Rows from block 4, named by matrix and row number. Rows with one number belong to one neuron. Each number is 500 + 40 x the weight over its row's rms, rounded and kept within 0 to 999. All counts start at 0. Numbers have three digits each. After the name is the row's rms in percent of the matrix's.
# fc1: MLP up (model.blocks.4.mlp.fc1.weight, 768x128), inputs 0-42
# fc2: MLP down (model.blocks.4.mlp.fc2.weight, 128x768, transposed), outputs 0-42
fc1.137 107:557522540573507537476560498555484477513527514518472550525484517513414436585569487515446497462486462462477535512539470485571472500
fc2.137 108:528463512461490460517557481510474518495488463473434487504595482460582526431530530459549532534579494511493533478471509551415461532
fc1.138 100:573471524493543530557459546454560471529467507547491496553479490493597530497522518465555501544503498533463546443502397490408465510
fc2.138 109:530494430580465536444577440471486577482596494473573502419560504437448509549447489525493515467537490453533475522454562462506531512
fc1.139 121:532442487480595510465482438470433469535501503480542492490480481539497421442527538397465525421531494517478527490504514444517494639
fc2.139 111:486484488499531489493516580539459445495480478472468504429488505507481523520446571463516503475453487472508490540464552468484482535
fc1.140 101:532492510513486519529514539492507592461470517447543480557547557408546512497517546452495528537526596447534554486467472563467519491
fc2.140 114:518483430448511528462599488462515539492520515497456523432523388507455572515538519486525492504550410522536494566476568538490466481
fc1.141 117:506570506482567486473458458499503501512512529470432507486514499464451479419582562471535468549526467518573523546586474485481582515
fc2.141 104:523479467517503517521565519486469456584480411419519498465458495538519542553463446543460481459493528566469536482426515520494445482
fc1.142 104:507492485458451587519574459416518498451574513479567570542433513479442585511524480490513500491473482478503506557516521509541508492
fc2.142 104:464427556531475484443499518570459444521501535529497457494516510529569476456573563471522508556490485522516521500505468542430414528
fc1.143 099:602516497515483475536504471501478513530523505569504516456483567523456509486435570529494434540534525525476518478585489426541513450
fc2.143 104:509474562485483478428539511493533493465494458458543494530484469520595458494464520485520568468524526521536435491486486542551577524
fc1.144 111:468534462534477514516453449544475526518560567527527454559523519501543503467566482524484580530529495475487439469504512490593547498
fc2.144 105:560474528453520533523499548520488560426430445467508514522533496510448524573537568505521455443447512583486521583503464538430494548
fc1.145 106:492453506479481519569453489517463463522509467520471469537493433512507460537478540439566465465527533462452470504562522550407545529
fc2.145 095:483484482533500453442462604446473438509565447469500518427519560555465600550537580464411510425544488492493483502466451496491503475
fc1.146 091:488584459587483508494433457498482480324490575529445484474526490542463513545497551509467466477521429549566524477460475467498483520
fc2.146 087:525444521437512528506522476464525506622481466472559550525441545543513492530548462478553495534462491528389484526495507561498608476
fc1.147 096:472500516542523489500541498475499464464488494576437507500503559508551501442483529540466488488460561534521481503528496536452571445
fc2.147 107:506497462460437472529475507551460490431565438456540523492521447540477448505478529471497520516508492515540497511491525528529529588
fc1.148 099:475422477495536474509498489458509464483540605620481505501447482461538499511504521470474457502516491530529497418529541544499594518
fc2.148 099:544529530438455509421446481536520541590452457431517494491539496541545437435547545495581560466516485543522497559471534497505524516
fc1.149 091:509561498492518545466428471523541494514529552564477464458494458475441472529555486493524506536550574483519423482535549548499551546
fc2.149 089:373534521543475459547566550508446487440511500473469465556476546583473525525487457514404446527544487585498498518549459494521479448
fc1.150 118:544473560502525527465491467531536509559471612484517523542596502567512505488498449529496461517551581498547448516439571460490530475
fc2.150 120:464520526548547482443528531478479509557513428464442500553571536541494393543516483540514463396519501520492500487563487569513571522
fc1.151 096:562507469544521483562502449536503491481470482434473529503536518461570512463576529543486481456497474489502549461535514444497567496
fc2.151 084:463542502523464479524519427434519530487509458493505542488562465510453601543475507519497577514461540479469478485471445547490549542
fc1.152 077:494529526505406512582542528415501539474468517558503490478466458518436460477567513534473483459458493494494531520425505536510453523
fc2.152 103:520428461522533536504458503550521515483518476569508479526410594447468511552528501477406531505551526476489506513507475502523535470
fc1.153 074:471528482448467531426482544503508531619558569489561464479523505506536487509517504477461490539505511478522463464465465443523518462
fc2.153 086:465457549511472544589527568550552404531490470473446492479511531492465549561470511501568485425491480524545542524454503518473429451
fc1.154 082:478492487495543498508539464591445489472516546447491470441559414493534461475571490593510518555443491500445480477528478456514478421
fc2.154 092:408596479476519530518499554466567381522463499556538516466479488510496496550508489469516468463462503481472490456518512437492519528
fc1.155 107:550542546418449548485501515503454478428500539458543513530476574543459469422476489527462520551486524556488441557481530520453543526
fc2.155 096:499468503525530484505520457485493540569521496537526490486587436497538504554478559521576484465484505482581511448503446478513512502
fc1.156 084:538455505475433494552518526573503570572535480520473557482435514494482549461561529423553476484544504569487527471475517508550491584
fc2.156 102:474547494523516505578510466424495445492509458458436522468506544434507468481478462529563527490481517544516475480523487500466444521
fc1.157 102:575499550482514512554421546471524457568559494441538534494522434588486513473470548496530510478463510504402479473600505524447539470
fc2.157 105:503531520459499458429511484529468458565463504549436469566460526436447482486543509520493492498461493520541570580437532427537541553
fc1.158 101:526498500491452509469524532414493526522502570446530543492489480460569474460549559504487454508513553485501474493463499465565517577
fc2.158 100:497537507526521545561485395564496517498483465554469485532517553455421557509434467499510513484527476506434519484572519553469458489
fc1.159 097:420468465499515453464552491466466464521511550443500537486470485564566458531465518433551578492528518454505517504469452465497479467
fc2.159 081:514513449556505460454461530491506526488525512472504483507446503454536548556530500533503440468509401526470519443484512505491468517
fc1.160 100:554463518519538534472497473465504509478562492562502487455520496410485482476556527466496514526590421474448495525467432467466510437
fc2.160 086:480475500459462519501461529442564508555499509497483494532481514576523489482422507475406523474458559484585487522523550513467461452
fc1.161 113:518452482568559547519621468548481514445542611524452597549484470447485467510461508417478557478522505541516537557531553473465491519
fc2.161 094:535546544488449519436446542448500488532459536470522484482485581572541478485536503511501405479580491476465549471502424568522557508
fc1.162 083:496518543530480455465500477448471524560478530433474490521472482459494515440492500453483541384452507543490470487540505548460429444
fc2.162 099:536504466497491488502492428498522504549521564490568467507487389435544489475523534471411607489459491518528478493567515581460432505
fc1.163 113:463577477501440557561541535503518537483551436448496527563522519472557531490499462490542525556517507500573546526452517492448530481
fc2.163 122:506445470485553528541543477475472501433450544541447524447544465484420470517503490473503513500516484575422570445560513576448521535
fc1.164 117:505511459555460516553508487469433558474593508539483484378496496419565487473480447494511510489525506529417461443520491464469485547
fc2.164 106:506513524423525471524473462549551400572414519432505551534493504543440447506556547499478533507473510418515478559464496510494529453
fc1.165 107:426512466450487538452534482470453487521534461467464508556462431475570521491524413518536553602424509446475519495531474428464559412
fc2.165 107:519469484518524437577476455522555533458454450502550487533519510517518474468476480533555498510406504507524500417501556489503469475
fc1.166 109:550524528524506524498544541549504550481516475536502588551525509498449540561533509509593495557523551464576489528533491501477465461
fc2.166 128:549490563435486470479525488473493504513525509450467494498467492534578445438482516505481549486455493543413448496515549444563557587
fc1.167 105:455498554505586526478521489489521484499517491459440483565525511486579527434513430523490480522527472504515490424481492457507528431
fc2.167 114:477517451492455451550502601502494449450503505556581480481463532554523512489560483512499464487503498499481527441438410510510551486
fc1.168 089:492442469537441569493494565478532529471426490438471466547516476479492541522476528497441480462431556517522467571493484532459539612
fc2.168 094:468528486535547537491439526490459517486465507478515583494512463549415549564452490561442534445572479467489473500502508512528507585
fc1.169 104:534460539442517481485459456492538477426533484469600552454481544476448475471505421479520514471572571493474475451504498506505565508
fc2.169 093:464572495515465458555509555491511474574448464530520505522562434551485522545495537509455461522491489457522551543463439530389490496
fc1.170 103:456491596538474492516463435548513489500503477546495490538440484519458514464550528469504466469454449487560559526513496462427546565
fc2.170 112:532496444446518482506545537489529451495422478387417538494546507460508489507514473584530554524519481519512477489500478566417451504
fc1.171 107:499546480492501462465506506585532567521495549513530472530548423503576484527488592512422515504532535511550530498515436443493480584
fc2.171 087:520434470519526544489526472457488500472477419476504530448485517474431447525464474495528511564437499454465458526470521498548509431
fc1.172 105:515468525488458514501496467547519478556428471447434454493485489567527432468405450459477470483522551546514506508503528420494517475
fc2.172 118:494461476468539496532552445543446525470486417495502580538540473477480496523511571533459473448437453522504539539510482481559508486
fc1.173 085:563499455501467448479494511471555524518549433535473488441553499433388484492567509541547524499473514490459490545502518507475538592
fc2.173 115:494527540508513541541480490447421487476402524483603538533515446560585504500496503495479504478445526507450501491515540469493534477
fc1.174 090:543548473593527456443519457528490462528529580502507516439475466457496487523505515568443566470498442529526555435398482499489483465
fc2.174 088:449466509467499549511487473484530530475533508535513467559507510466494507519533505456495543575427551394428396532541429499547524524
fc1.175 162:547519572476480416545529469580493476500467501487535502474510526502434558483564529466518523540461498501454571518501541468527592536
fc2.175 130:505489488543506582460456559457512547501530543495454503540433496489579427532442538563464488517503495506559410504487509512484422481
fc1.176 098:507521544511422414491484456532474424524609482535468421491524489523538428574489476479555529533456513503544461482481540422517474453
fc2.176 094:396513469540585522478493474492492560551478536470550533555490523561483478502500506463486518458582433512482505484461559478528452491
fc1.177 080:466467465534462564457467506505455486546453460517545460534438502513395564471498474460490454508499508481590505523509513508517498460
fc2.177 085:473529478526592441509453462551493514490496511571495512438499538488545467509535566573426497397494537471455496491510469537493524474
fc1.178 115:495519560443420500416536544477519502475500454542531502563446522506546499480565478519493556501493523503535576593452435437491493553
fc2.178 104:505518522509454496502436495502476488568600478481464468465475538500538519549574435471503486533546460499567494474481528525459509410
fc1.179 111:545471491509560531512434440566440502519461509511487463491530530451546479494519552535506434496451497494504532537563468510592452416
fc2.179 109:473570440467488482513512558444506531480475583482489515445550520474393557507405512489457516445569573457488468515489572454434485605
fc1.180 119:474553391405582436479468456500433445486571431473564493478523497526503480532447511519492473527501549488492534523536518464546568474
fc2.180 111:532462483478474559491512493527420543452527460446513485525524497580514519482511491535489496503470545536419480548431468522540589413
fc1.181 109:478424501549479511549451522464426451531506421491512408565434459534533522495534413465512487490491480479535482524502515503487508585
fc2.181 106:497527589551524555518478534474503496492525437527523531425468472499536500443559416549437484470458534526466481460473470493515496465
fc1.182 095:473543491542495508435533468533410471418505567503602541457474477511435529527542478564486500565493463557428507553521577535565438531
fc2.182 088:456533510429468497525531557496597610479477512488427491493541513512497499479459501471506479499438578513483491495431517455469494462
fc1.183 100:452529495477526480503588440453470515458494517491544427503461432511506468416552545444418531472471467497509522529508499510469448535
fc2.183 088:585501526525413515496463520601493517506452502494514528453544544492461491525450480513569489483529434476529479534537530486492536491
fc1.184 116:532499554482468488537442480512504451533428550474489532420454524529529560529501501555487582483506611483474514557508492545487491533
fc2.184 115:554477548482574511563432480464451419498463430475531616483499547471464517547519438556506530479408517453515458521538551535524488470
fc1.185 116:555481588511520508523499427476493525553441475534457511533487477493477501479548504460484518530450459572464476546509467487417431496
fc2.185 098:457481471462522529510502506502588516425570476443507460465498544419484473483515570508459474419571499438484548489520541531542492516
fc1.186 117:545438472505524511533614504490497473565479522511492471571494559452506490513504521573477470459433530430421510602500498485533471474
fc2.186 091:444536487455495506475525505472505492541532459458473516465498483480500458500510555518476434564500471543555466417471506490513549531
fc1.187 094:472503469469513457473424545467538446501497527482474505542482498476542540543536500506418539536451562447479472500547443506561471501
fc2.187 093:531501478503452530634603417488511512501497526508506515379481540501466495467464471519535500505506526517480487441494511514515477427
fc1.188 091:455477460420532554556535526458465528513504445458565528567474464493529532511505504393477467503543459449534582510498554446442577570
fc2.188 097:509460531496466474501463537526514460509483520483399461479481535557511544481445519503548528465467565543506472475460496458497466489
fc1.189 118:476491484465489463520477489485490529514499501511603465555530509516547526412536509457595459537500502580530498451476531517485558460
fc2.189 124:471471471492516497478513549523440495459501492461546498456477495541555551493535610530456485500474481632505445449460462548495529467
fc1.190 088:521488489489497445525447471478478480473514446504462463532452519501466514537565498543464446494471552467491464471529526512514497512
fc2.190 080:510477534529478483484565566573488535462430532438442471494475514512512472507490585550471541515469524481447516488512507413544456481
fc1.191 083:455537472461509543452510526492439378525503470482522564522493493571435491535423525504496567512532453527555525488477494425454506504
fc2.191 083:527542539531468482520465450483508531491504511570513435504469450433550578468521421467497487532467558471538470512512489496567518478
fc1.192 126:502550515508476502533558596514491491483511482485470463589482515530536505515488447584473514500527466533526548596431437515427533463
fc2.192 127:519426501492435539513464494517570509468485466470467489483504523457533521501607494487487483542544474530510560451484480509518482507
fc1.193 098:488525555510499553528490477501529461535563560406495528507530493495470415521467549429502466538513420521490624501516512514479442516
fc2.193 102:436505506520536489447488445489531578490487574587474476505542537540422578533479560501509524491507511541530501470525452492448502500
fc1.194 085:509492474466478521445480453576490471460442567484499458498436519507516432510473488561556450514497488475536553465573566537489551505
fc2.194 086:491493475526478483563532500455517438468587492453477475514450475515445509575509505568535380515438536536485508492423463509560489504
fc1.195 104:549369445420461521438565476535452521544557509527531503398482518551515445534510534475402487530554508525393510451544455452498512482
fc2.195 090:564473555512530511579439477389517485509477447484475488552563502481436469413480487542526499440455455505544471468482515528439493555
fc1.196 098:497578498473513420529485539574460590524517495419520479508403551533512433428527567497515535541508492532516471473550541506442482548
fc2.196 096:488511517560489544474564484535603464519479507507468508469552586463451577562449498510493536530443518489478514468505496423537503474
fc1.197 113:462486487423477457434548403492473532511491512479556457449503405485511545430555543514515531531465501489518460452569441527556539455
fc2.197 112:537486511436445497561522506418535495525540500494519490474535473477501520479484558552497475519568481548471511464461540484479485600
fc1.198 138:511563495476485454543406533448412436581476468479487525440488538440452520538552535477567523521540492472442488572494508526440556498
fc2.198 116:562466510571524522465557446577519566427544514523505502553529501523558435506427440504467471517462515469557534418515480486527482490
fc1.199 077:490403551503395588509516515408518504450452463513447526489465475521486452460507568476504473490487491480532487516488501537551432472
fc2.199 111:501506516464580465468491425548510518530528458568449436535499584458470465500512503501408511442591493481435549546503486562483516449
fc1.200 085:536527548527478519508488547556553529473430473526477500530522569490455529631487555535535530477561568451497479564535544452432533494
fc2.200 085:498449539502491467498543501482434436505562553551464480478463499556522472433507500477502523449429505607481527463455564492488474503
fc1.201 092:542571462511483501479529503504480559482523531507474505476495471478412547497538518530522449505542497537518483528551562552501483487
fc2.201 088:467442596515473475499431516540572472509526480516475594505436520478526500463477504522499526474432531490464523461536443490420536455
fc1.202 118:573498501522439451513452528522413549505610430437548542510481519465504493548509488449565477465518459512402552457520533492516471504
fc2.202 102:468463507449472532533556505463491452534394483544516549534547497554488517480502519550434513510504497475554472493438480472513527496