{"horizontal_flip": false, "levels_per_channel": 8, "width": 128, "norm_position": "res_post", "activation": "gelu", "bias": "all", "drop_path": 0.05, "init": "torch_default", "optimizer": "muon", "epochs": 6.2, "final_lr_fraction": 0.1, "adamw_weight_decay_other_params": 0.01}
Rows from block 4, named by matrix and row number. Rows with one number belong to one neuron. Each number is 500 + 25 x the weight over its row's rms, rounded and kept within 0 to 999. All counts start at 0. Numbers have three digits each. After the name is the row's rms in percent of the matrix's.
# fc1: MLP up (model.blocks.4.mlp.fc1.weight, 768x128), inputs 86-127
# fc2: MLP down (model.blocks.4.mlp.fc2.weight, 128x768, transposed), outputs 86-127
fc1.233 112:454511489513509490515519512521480500492497478564534487531540517467456496493500500499525483521478478472474508546496558530506464
fc2.233 101:569484528517541469529459507484488511501524536496442539485490490533477478464502503511483526502506523511475546499521508448477540
fc1.234 111:488499473486486510474464524463518528471539471523491453452490492476483485447483473495485494496466523521445467469477473462481516
fc2.234 089:515488524475535480499478463506482467488517541517504520513488527518466482527511500470517521495504480470529482521500554524511494
fc1.235 078:525490507573494530503483459521493535518508499504469509485509509527495475460504497478486483481529536454461490512513511529503503
fc2.235 076:438507548523483500479536499475509459468490525488543493515462513474486518525525506494473517510500499502489526457516523471496472
fc1.236 101:515518503474483525501504519513549523476470465483488533461460497483491466522523492454518493503506512547485483491567478511490474
fc2.236 102:447488499503487488517520477513480465499517511495519506539538514542540503519476493512454503516492483484521481541441455507511468
fc1.237 084:534508507515493473543489460522507467464496491499502497498448506489474562534524467504526500517480520534434484499478488515495492
fc2.237 078:488489534515513483536468531470439524508521498461458485497536515511469541517522502442482532505549502453514485512467521513477536
fc1.238 093:519504494493508467508502485484529436506548476459507501511513521495523511548471504514502476497500516519490529518477501513519488
fc2.238 099:517531465466461500456496505505501524468481462492490501491508489496478486492517520513507502489478498513502476511453519481446492
fc1.239 104:508494504486497459503533501517469513461465486505549528493492483462511517468485484507477492512509482484538511517522514465479500
fc2.239 105:480487507511508512497488494467487504486496544491484511496499503497497477478501494506520491504502507510514518519512496506510531
fc1.240 095:438486488478473486472518458484449495491510466512491475518465475546490473512501517512462502485502489505461449505450493496501508
fc2.240 092:543473481481482520519457493504500485536499493505524497495501530508486507473483529516488512472507531550525489510495463537451526
fc1.241 116:512501484466509516521476539516480516481476534494576496524464513472553514536494577523499535518463543495477447526530511486468524
fc2.241 107:476464524510499508503527489491503496501516492526442547481502481532507469500518497511492450485515473504500540492472515495526491
fc1.242 103:514464493511528475492496466522503519507529480520474453552513497514478523529486512496490494505527499514474496499527499490484485
fc2.242 102:490521475456499484514499498508446530527486509470463460558505454511500526481522526501469517528486497492498503457528473447522491
fc1.243 083:515484478492508465490530493499507536482506487497509469496515466498496507541539517521455514453523526482487495467476515493505542
fc2.243 103:506491528480519486523479508498470534560516476524519532517523503516462510505496482438499479503526510485495547463466487525493496
fc1.244 083:490509511534464516499527509498457484499494496519502498463507513554494501496473484498557444449504585518494501492502526480474554
fc2.244 093:464509495450522482491484551494456495500491490469490546491463508468528508472499547520519530507490490469511502477430516492503491
fc1.245 103:492490506491501422499505506479494469485468524508514515527462524506492498504462499486471487483507494498465475548493491473502468
fc2.245 103:511516521542526520505465475492495503498540479475508507483495509494527554529526475491524513485487479501486567457479500495513506
fc1.246 084:473449494506486498457484521526527514479484533509486498530551549490497480487498522514485509497528500453514462522503490473463451
fc2.246 090:487543493499552491493518516463494447522521462531523499444458450474486501545471489485474516488502500518491494496497498520451490
fc1.247 095:479508470482509498489494507492507491505489470522523522518515521533520472506498492488460482493515530529505489534529525529474521
fc2.247 091:481443539488514480486488498519510482513503527481444502511466573526489495482479474457525497475509478530472484494523443508506463
fc1.248 095:506503499501511551508439548486477556513494471508500492521486480498494507494522504507538527492519506498505529509531523489527476
fc2.248 098:514501494468519510512521477519461519501539540473474466461521505507525456535490451481492464504537467510535495511488491507505519
fc1.249 087:495502465487480467434505494458481533479504506477513454509532507513493494484525493520496539483476480496473473542464519496500475
fc2.249 100:473514536497511524570480518471542477539460496511505524472495489498543531499517536485508521497492488490533483465471471489498530
fc1.250 103:517474490472483479506481485496498492480479452463476458494489509526510526521469438500512470531452464472516474445496483483479479
fc2.250 113:508471503483470510515504517495503460491493559523490499529518494519512525538502497474500492508461541513499500494486503529501515
fc1.251 125:485509531462480504461535496515502494465493468480475503489500491494497536483544517508541487537501512494462511483548483535497453
fc2.251 132:479490475520498546494506512513510536545487468509500493540505494510492482506504507509479524512468520462481505468490494512514528
fc1.252 103:479527511505487483507560490544489472527500511459495526498478532532505507526523503461475486470541493489482476488510509519520430
fc2.252 109:525487548488520511494506470508507498478525526535536491521550468515473516487448493476520504536520512503514490465510518501513481
fc1.253 086:540495468538505522494549508462489519535518530565495504434482475550517445505479503492536533509517514507461508517461537460495528
fc2.253 117:476444521460483544532477490515515471497462449481563514507499513470543500502533483483510503490459480483532508523494522519492448
fc1.254 089:472523505569440473514504511493514497524516506464485497460513533541546518502542524484476499476478490491467457473510507463466528
fc2.254 092:500488480456514514491483517492510494499552489508472465533513553454512505494449483517529490479503565541530514479494474508506487
fc1.255 102:508508503500443479512501533492541498489478481517530537477514505526482412493474515519542512541493498482529508465468527515478481
fc2.255 087:505506509484485509494494498477443518525521496446457496476522479543536542481549511480460494457496466549520479507550492463523508
fc1.256 118:488499502508509520507502516507462514494536487529509493463457558551521507464496523526476479528495528447507507499493476509505483
fc2.256 092:514499513512443517491490452489546480493482496526468539513508491434480513516506507471498475496509508564479507514541526515489512
fc1.257 107:484508532543530495510509482571470494512517555525478487515528560528489493539471537486533494506455518492501492544525537494465460
fc2.257 106:494493492503473506499490485486515521504502519508516474483482508493518497550484472527462512501519488488558486441518496478477497
fc1.258 094:498508470470481506510467589478494462456485519449485466483501500512532471491443512458503473552494550497496494489502483464456469
fc2.258 089:492541483497466519558493415519512499527479499519502546525515510543476537473510491524461479507558499507538518525475503489518546
fc1.259 106:502512489529506461517497470519509498479479483487520481510516506498494451475513496481478506485526515511503454487509518513504508
fc2.259 093:529473487512474469486498504461478479472523495494465563511491498544489507483462492467526509458479490507528493497479494499480432
fc1.260 093:482489484447508509490513533554491505538520526451501515474499501509526471516509487478495533554529517496490546522457501501541510
fc2.260 076:476475526478510447512498557515493501526535536454508497506483516489513524514530519483490489470506484473500527449486506479481533
fc1.261 120:521558447481473504511517497497496479501484543481437483555507510504465519491457483467539495526460490500478487472541545531536491
fc2.261 109:463467547527533500489489522500488513506506487502521524443502493519498509515517544495436509451554529495514517550481468464487490
fc1.262 103:525495496515520517492496525502538506535491464518487504470542477534484498523440483528482489530522547480508547493535512547500506
fc2.262 116:500506512475467532533473473560529517527511474501491494538513500412531485456549549508521491503470508505522515501442515515527529
fc1.263 106:487486490531540487508542512502509495476514487463481471525521504495468513527502489502494461503514518481500546512431472452498492
fc2.263 104:479527521519501514441503487520539479536553504509499468500486474503508564490490506482484499483525492511497474493504442517472517
fc1.264 128:459499480516475519491509470445459461514522539522533526535487486548509439522496519491489510549455505484516477482498512491502483
fc2.264 122:491511500530534523517516509498513511481487511465509476493501488501471547502488517453508512471507519507512486448525551470501500
fc1.265 093:483512505519516488513469482482472459494516448523492463498497488478517472505465491508523515501512492520504489558460487560476512
fc2.265 097:540486493446474476508507514517534508487494543516542530492516527561506508490507549517480537516488493475475501483534482466534467
fc1.266 088:514522500468488478487488469481469482482439496495503503537472517513489487507483503505505517516497510547519511491449517432492499
fc2.266 091:518519516492468542514446551497517499516487511501523533495454530502506541493512465490467467501504530512500495520526497495501557
fc1.267 111:519532486521501476481537520519522513539475559482536500487467485508533543497526491449461480527487506572520543523499529526533503
fc2.267 113:509491519439497485471463485513537457498498493523478512515526553485532501524460500469487545492512489544517563530522506479537475
fc1.268 127:472499528465513500526504479500525517577517494454483517504485537505450500528533482459429517483497533513467524480479476509460511
fc2.268 106:550534484531468505462491511495477507453485486508522474512478470504541507461454534546550486501510494467534507534521523472556499
fc1.269 103:468462456427507484502509501501503531462474491484482456472458496449544482509526483524473525536503510520520471486521510511529466
fc2.269 097:503525498478515481517487508496490503525462447546503476468581474491534529522516440529532463506522513507501516506483477526508480
fc1.270 099:515504504497496466469480529502544502467510514486520523512556507465480484505534519471551471533536475540506465522529541461540460
fc2.270 095:504485514476447508505512526510482548521468494439498496521476486520507505512503541538550489482517481499524472476475522467543490
fc1.271 081:546512470522506541477558484571497514525469522475485563503513496513489468459461521511467469538504534503509524514490507461477498
fc2.271 079:475477544495468471545485507463496489481518459491503468507479471474461513533518482441564511517517479510481540515491497542494494
fc1.272 078:514488504482485485531502531464460488510491559478505531517475517503513485510503530555514501492516489472490536498523473465473473
fc2.272 103:494468496473484515478525461476513470510472473473538505470506470485535517519471498456469508478490480479508458519468510536452500
fc1.273 096:482507498448449516534492519457514497509487463488493487529535485498546483534501480490557471491488503497479452483478500502478493
fc2.273 098:442505492535473496466499523542488508497512473519451503501507496526494527498508490500524501486525445516536527507480468504478486
fc1.274 119:488521496532473529478525501523494515503501493495431556474468469513520543510523498553485512544533536519511519494498474496481476
fc2.274 116:474485479472477513497551469528496486487505510526551454541565519508489495501495484473502494459515499463527471464535488471530489
fc1.275 064:497515486564548476502504463494478494499532462554493491469485499546526475475527496535521490514492473521480461495534529464500505
fc2.275 059:520508501454534460519462485528495456527489474512530473525523486481548498535517493473486483502552485502524545479483556510505464
fc1.276 101:523475505484495494501525505489524538484459495456514448525510483523459499521498469482507500504479473484512483474540509517535510
fc2.276 090:499500511502516524491475497527497460524485487476507571510532516512488484520501492442502514499441520526488518488457546474530488
fc1.277 098:500477479457519487497490457539527539536499481511445496501480454478529445524485501497521480482502500525511502495519511505514465
fc2.277 090:483461537490519484492475504517481454500505514484570493492535545450500486526508485523521490447468524481523484492511457500488472
fc1.278 091:492494509480468493491529467518504495432493467485503538430490507483490482504491490512490495566504510520489504476486448511493488
fc2.278 093:523519470495487491506477555467454524517470497497520481538475464551550533480475461516539470514493522501516488513492547498496479
fc1.279 094:500477495516506490520484524483467527483439500530531469546452503488508510495457514486506469492517538529494513479446514477532509
fc2.279 098:517488477498494539500506537502486497471509508517553521500449507545488493481487497488527472508505483477471517497535526514500485
fc1.280 106:455506493524514514502518497498441486497465472538500517486515493517481456487485515511512477535456485470495538471507482523506536
fc2.280 099:542514538466512476495487512514540483500485470465512506484497504420470505499492485501522495457515511519550487512492529535491527
fc1.281 097:494528526470508489496500524511556464489476472474458476475528492462496480502512469522508469469499470498512537480462520483491486
fc2.281 097:531465461506517505480485491510454522516525510505573539530481504537502527472452513478505532510536525486465460522510513471512497
fc1.282 117:503509485527464490520481471526518505503513442539484554521472500467487483477508428466499485455519497510495517541503514521486498
fc2.282 134:498533516476477472517547524515508480499486543450500496519545539493493508540529540532503486469489513483563509460451493495534510
fc1.283 103:476473507507492493464504513527510564517454500480498511497527470511518492457513450516523483467529454533543504497478519475498504
fc2.283 093:504522498470475498512514514475502459483499496527488505493484517474470503516473510438466531518511524526456482513505481536506496
fc1.284 085:509471475479466511527506531522473561501516494517458484522540501547510459509502512476515537509474500534489523527527517481503490
fc2.284 092:500483517485516526477487524495493537513555503486507461512538469510497528503499500535526488461503528536568478501468491537548467
fc1.285 103:504503500504488515552520508475499460472486502446501525532515520476523481485509527504515473495468470479478509502479510521512476
fc2.285 110:470476521473492500484478526516457518514492511502489512506516493483528498507526503522542519487519510505531508506500521516473511
fc1.286 116:527528523507508476484484508541489493523496501478513511475534496471495445490552464518499463469500491538462533489520494506514478
fc2.286 106:495505477510485537528490503465497509471518474536501463524451504485501554537463555507498550555489489488516499533525488488451499
fc1.287 071:492488502499524465484499444470480520517495506514558528497494491510468502520525473481498468501497488533526544512528505443485488
fc2.287 075:467480503554471471466505504491416500500499516494502501501480485479494504478479478475496553513511492565491450519475526480523442
fc1.288 094:445470504482489483526463451485488536510447481468489538438531525521506529491470492522485491480530452517480495506531493487479484
fc2.288 102:503489517527488500512508483485518501458491512470502521504442489476457516527508511503523489492505544500502491526479461497487468
fc1.289 105:535507490522517496498513529533473498505505484533494476475507555456481516519507508542522523480500493486497522572503494516531523
fc2.289 111:513483487464511499466491469479466488525510541518504454514507479508473494514542499413494525581508531508502466512538494511463511
fc1.290 083:507490518529523565525513480505539476480468466441471542484467509484502496494494517510495487513530488472513503493489536530472502
fc2.290 087:481473502462493447513470480476500489513516490546478497517537491516510513497492489482549516504518502514468498499488472472487488
fc1.291 103:524525513557560517479474495480497517475498446506540519498515505509520529538485473499480510518480508489493500496491537497511525
fc2.291 105:508494475532446517530463495505517513493487451518477468502553529444479493502495479490527503514508517551493499488464453507485516
fc1.292 108:529495471481437515553494522473559503563480486534513478493473473505505508521517515464476507473498502531539488464515531515476500
fc2.292 109:522527470514461489462494513497479513473483502493484483491501514511472476430513515542526500540494478487503493530453475471504462
fc1.293 089:506510522507502464539504523521507500474521490496457539526486500513518553515525478475496507511449540510515546475469501519458529
fc2.293 080:532495528518525480517466492512460524515456546496471519432527479520535476479511534530518523494488527495516514496472499455537471
fc1.294 133:463476516511474537473514498506491503496463491500522470485522479501474501483484434494480545509504508501492428518468521464500500
fc2.294 136:449511555498511527507496490484540490534498456527461502509561495521480509479492528520527507495487525457506532498522450493512498
fc1.295 085:510514460543524540491531507539474501474481488506497530508522501466519481468504496471530485555532475490481505452489482520474483
fc2.295 092:465498510476486507481431555480543478494490481547546480485476509510495480518495554514521509501456517535507500509492493544497510
fc1.296 084:512491494518526525491462501546495485455500507521453494496518486497484464523496508524512461494554509529516484497530501539446504
fc2.296 084:475492488455528461507529484491529526492487473485496504481471538500491479515511463506516520473479493448492470560538555428506489
fc1.297 094:534530515483528519511489484502546501437514522514513475494531540512488467499503505497507464498483539507490487495494486503508508
fc2.297 092:512535520516507468478482458468437476538474466482529488494468515538518512513507510497471527487517501459481506525532490492519536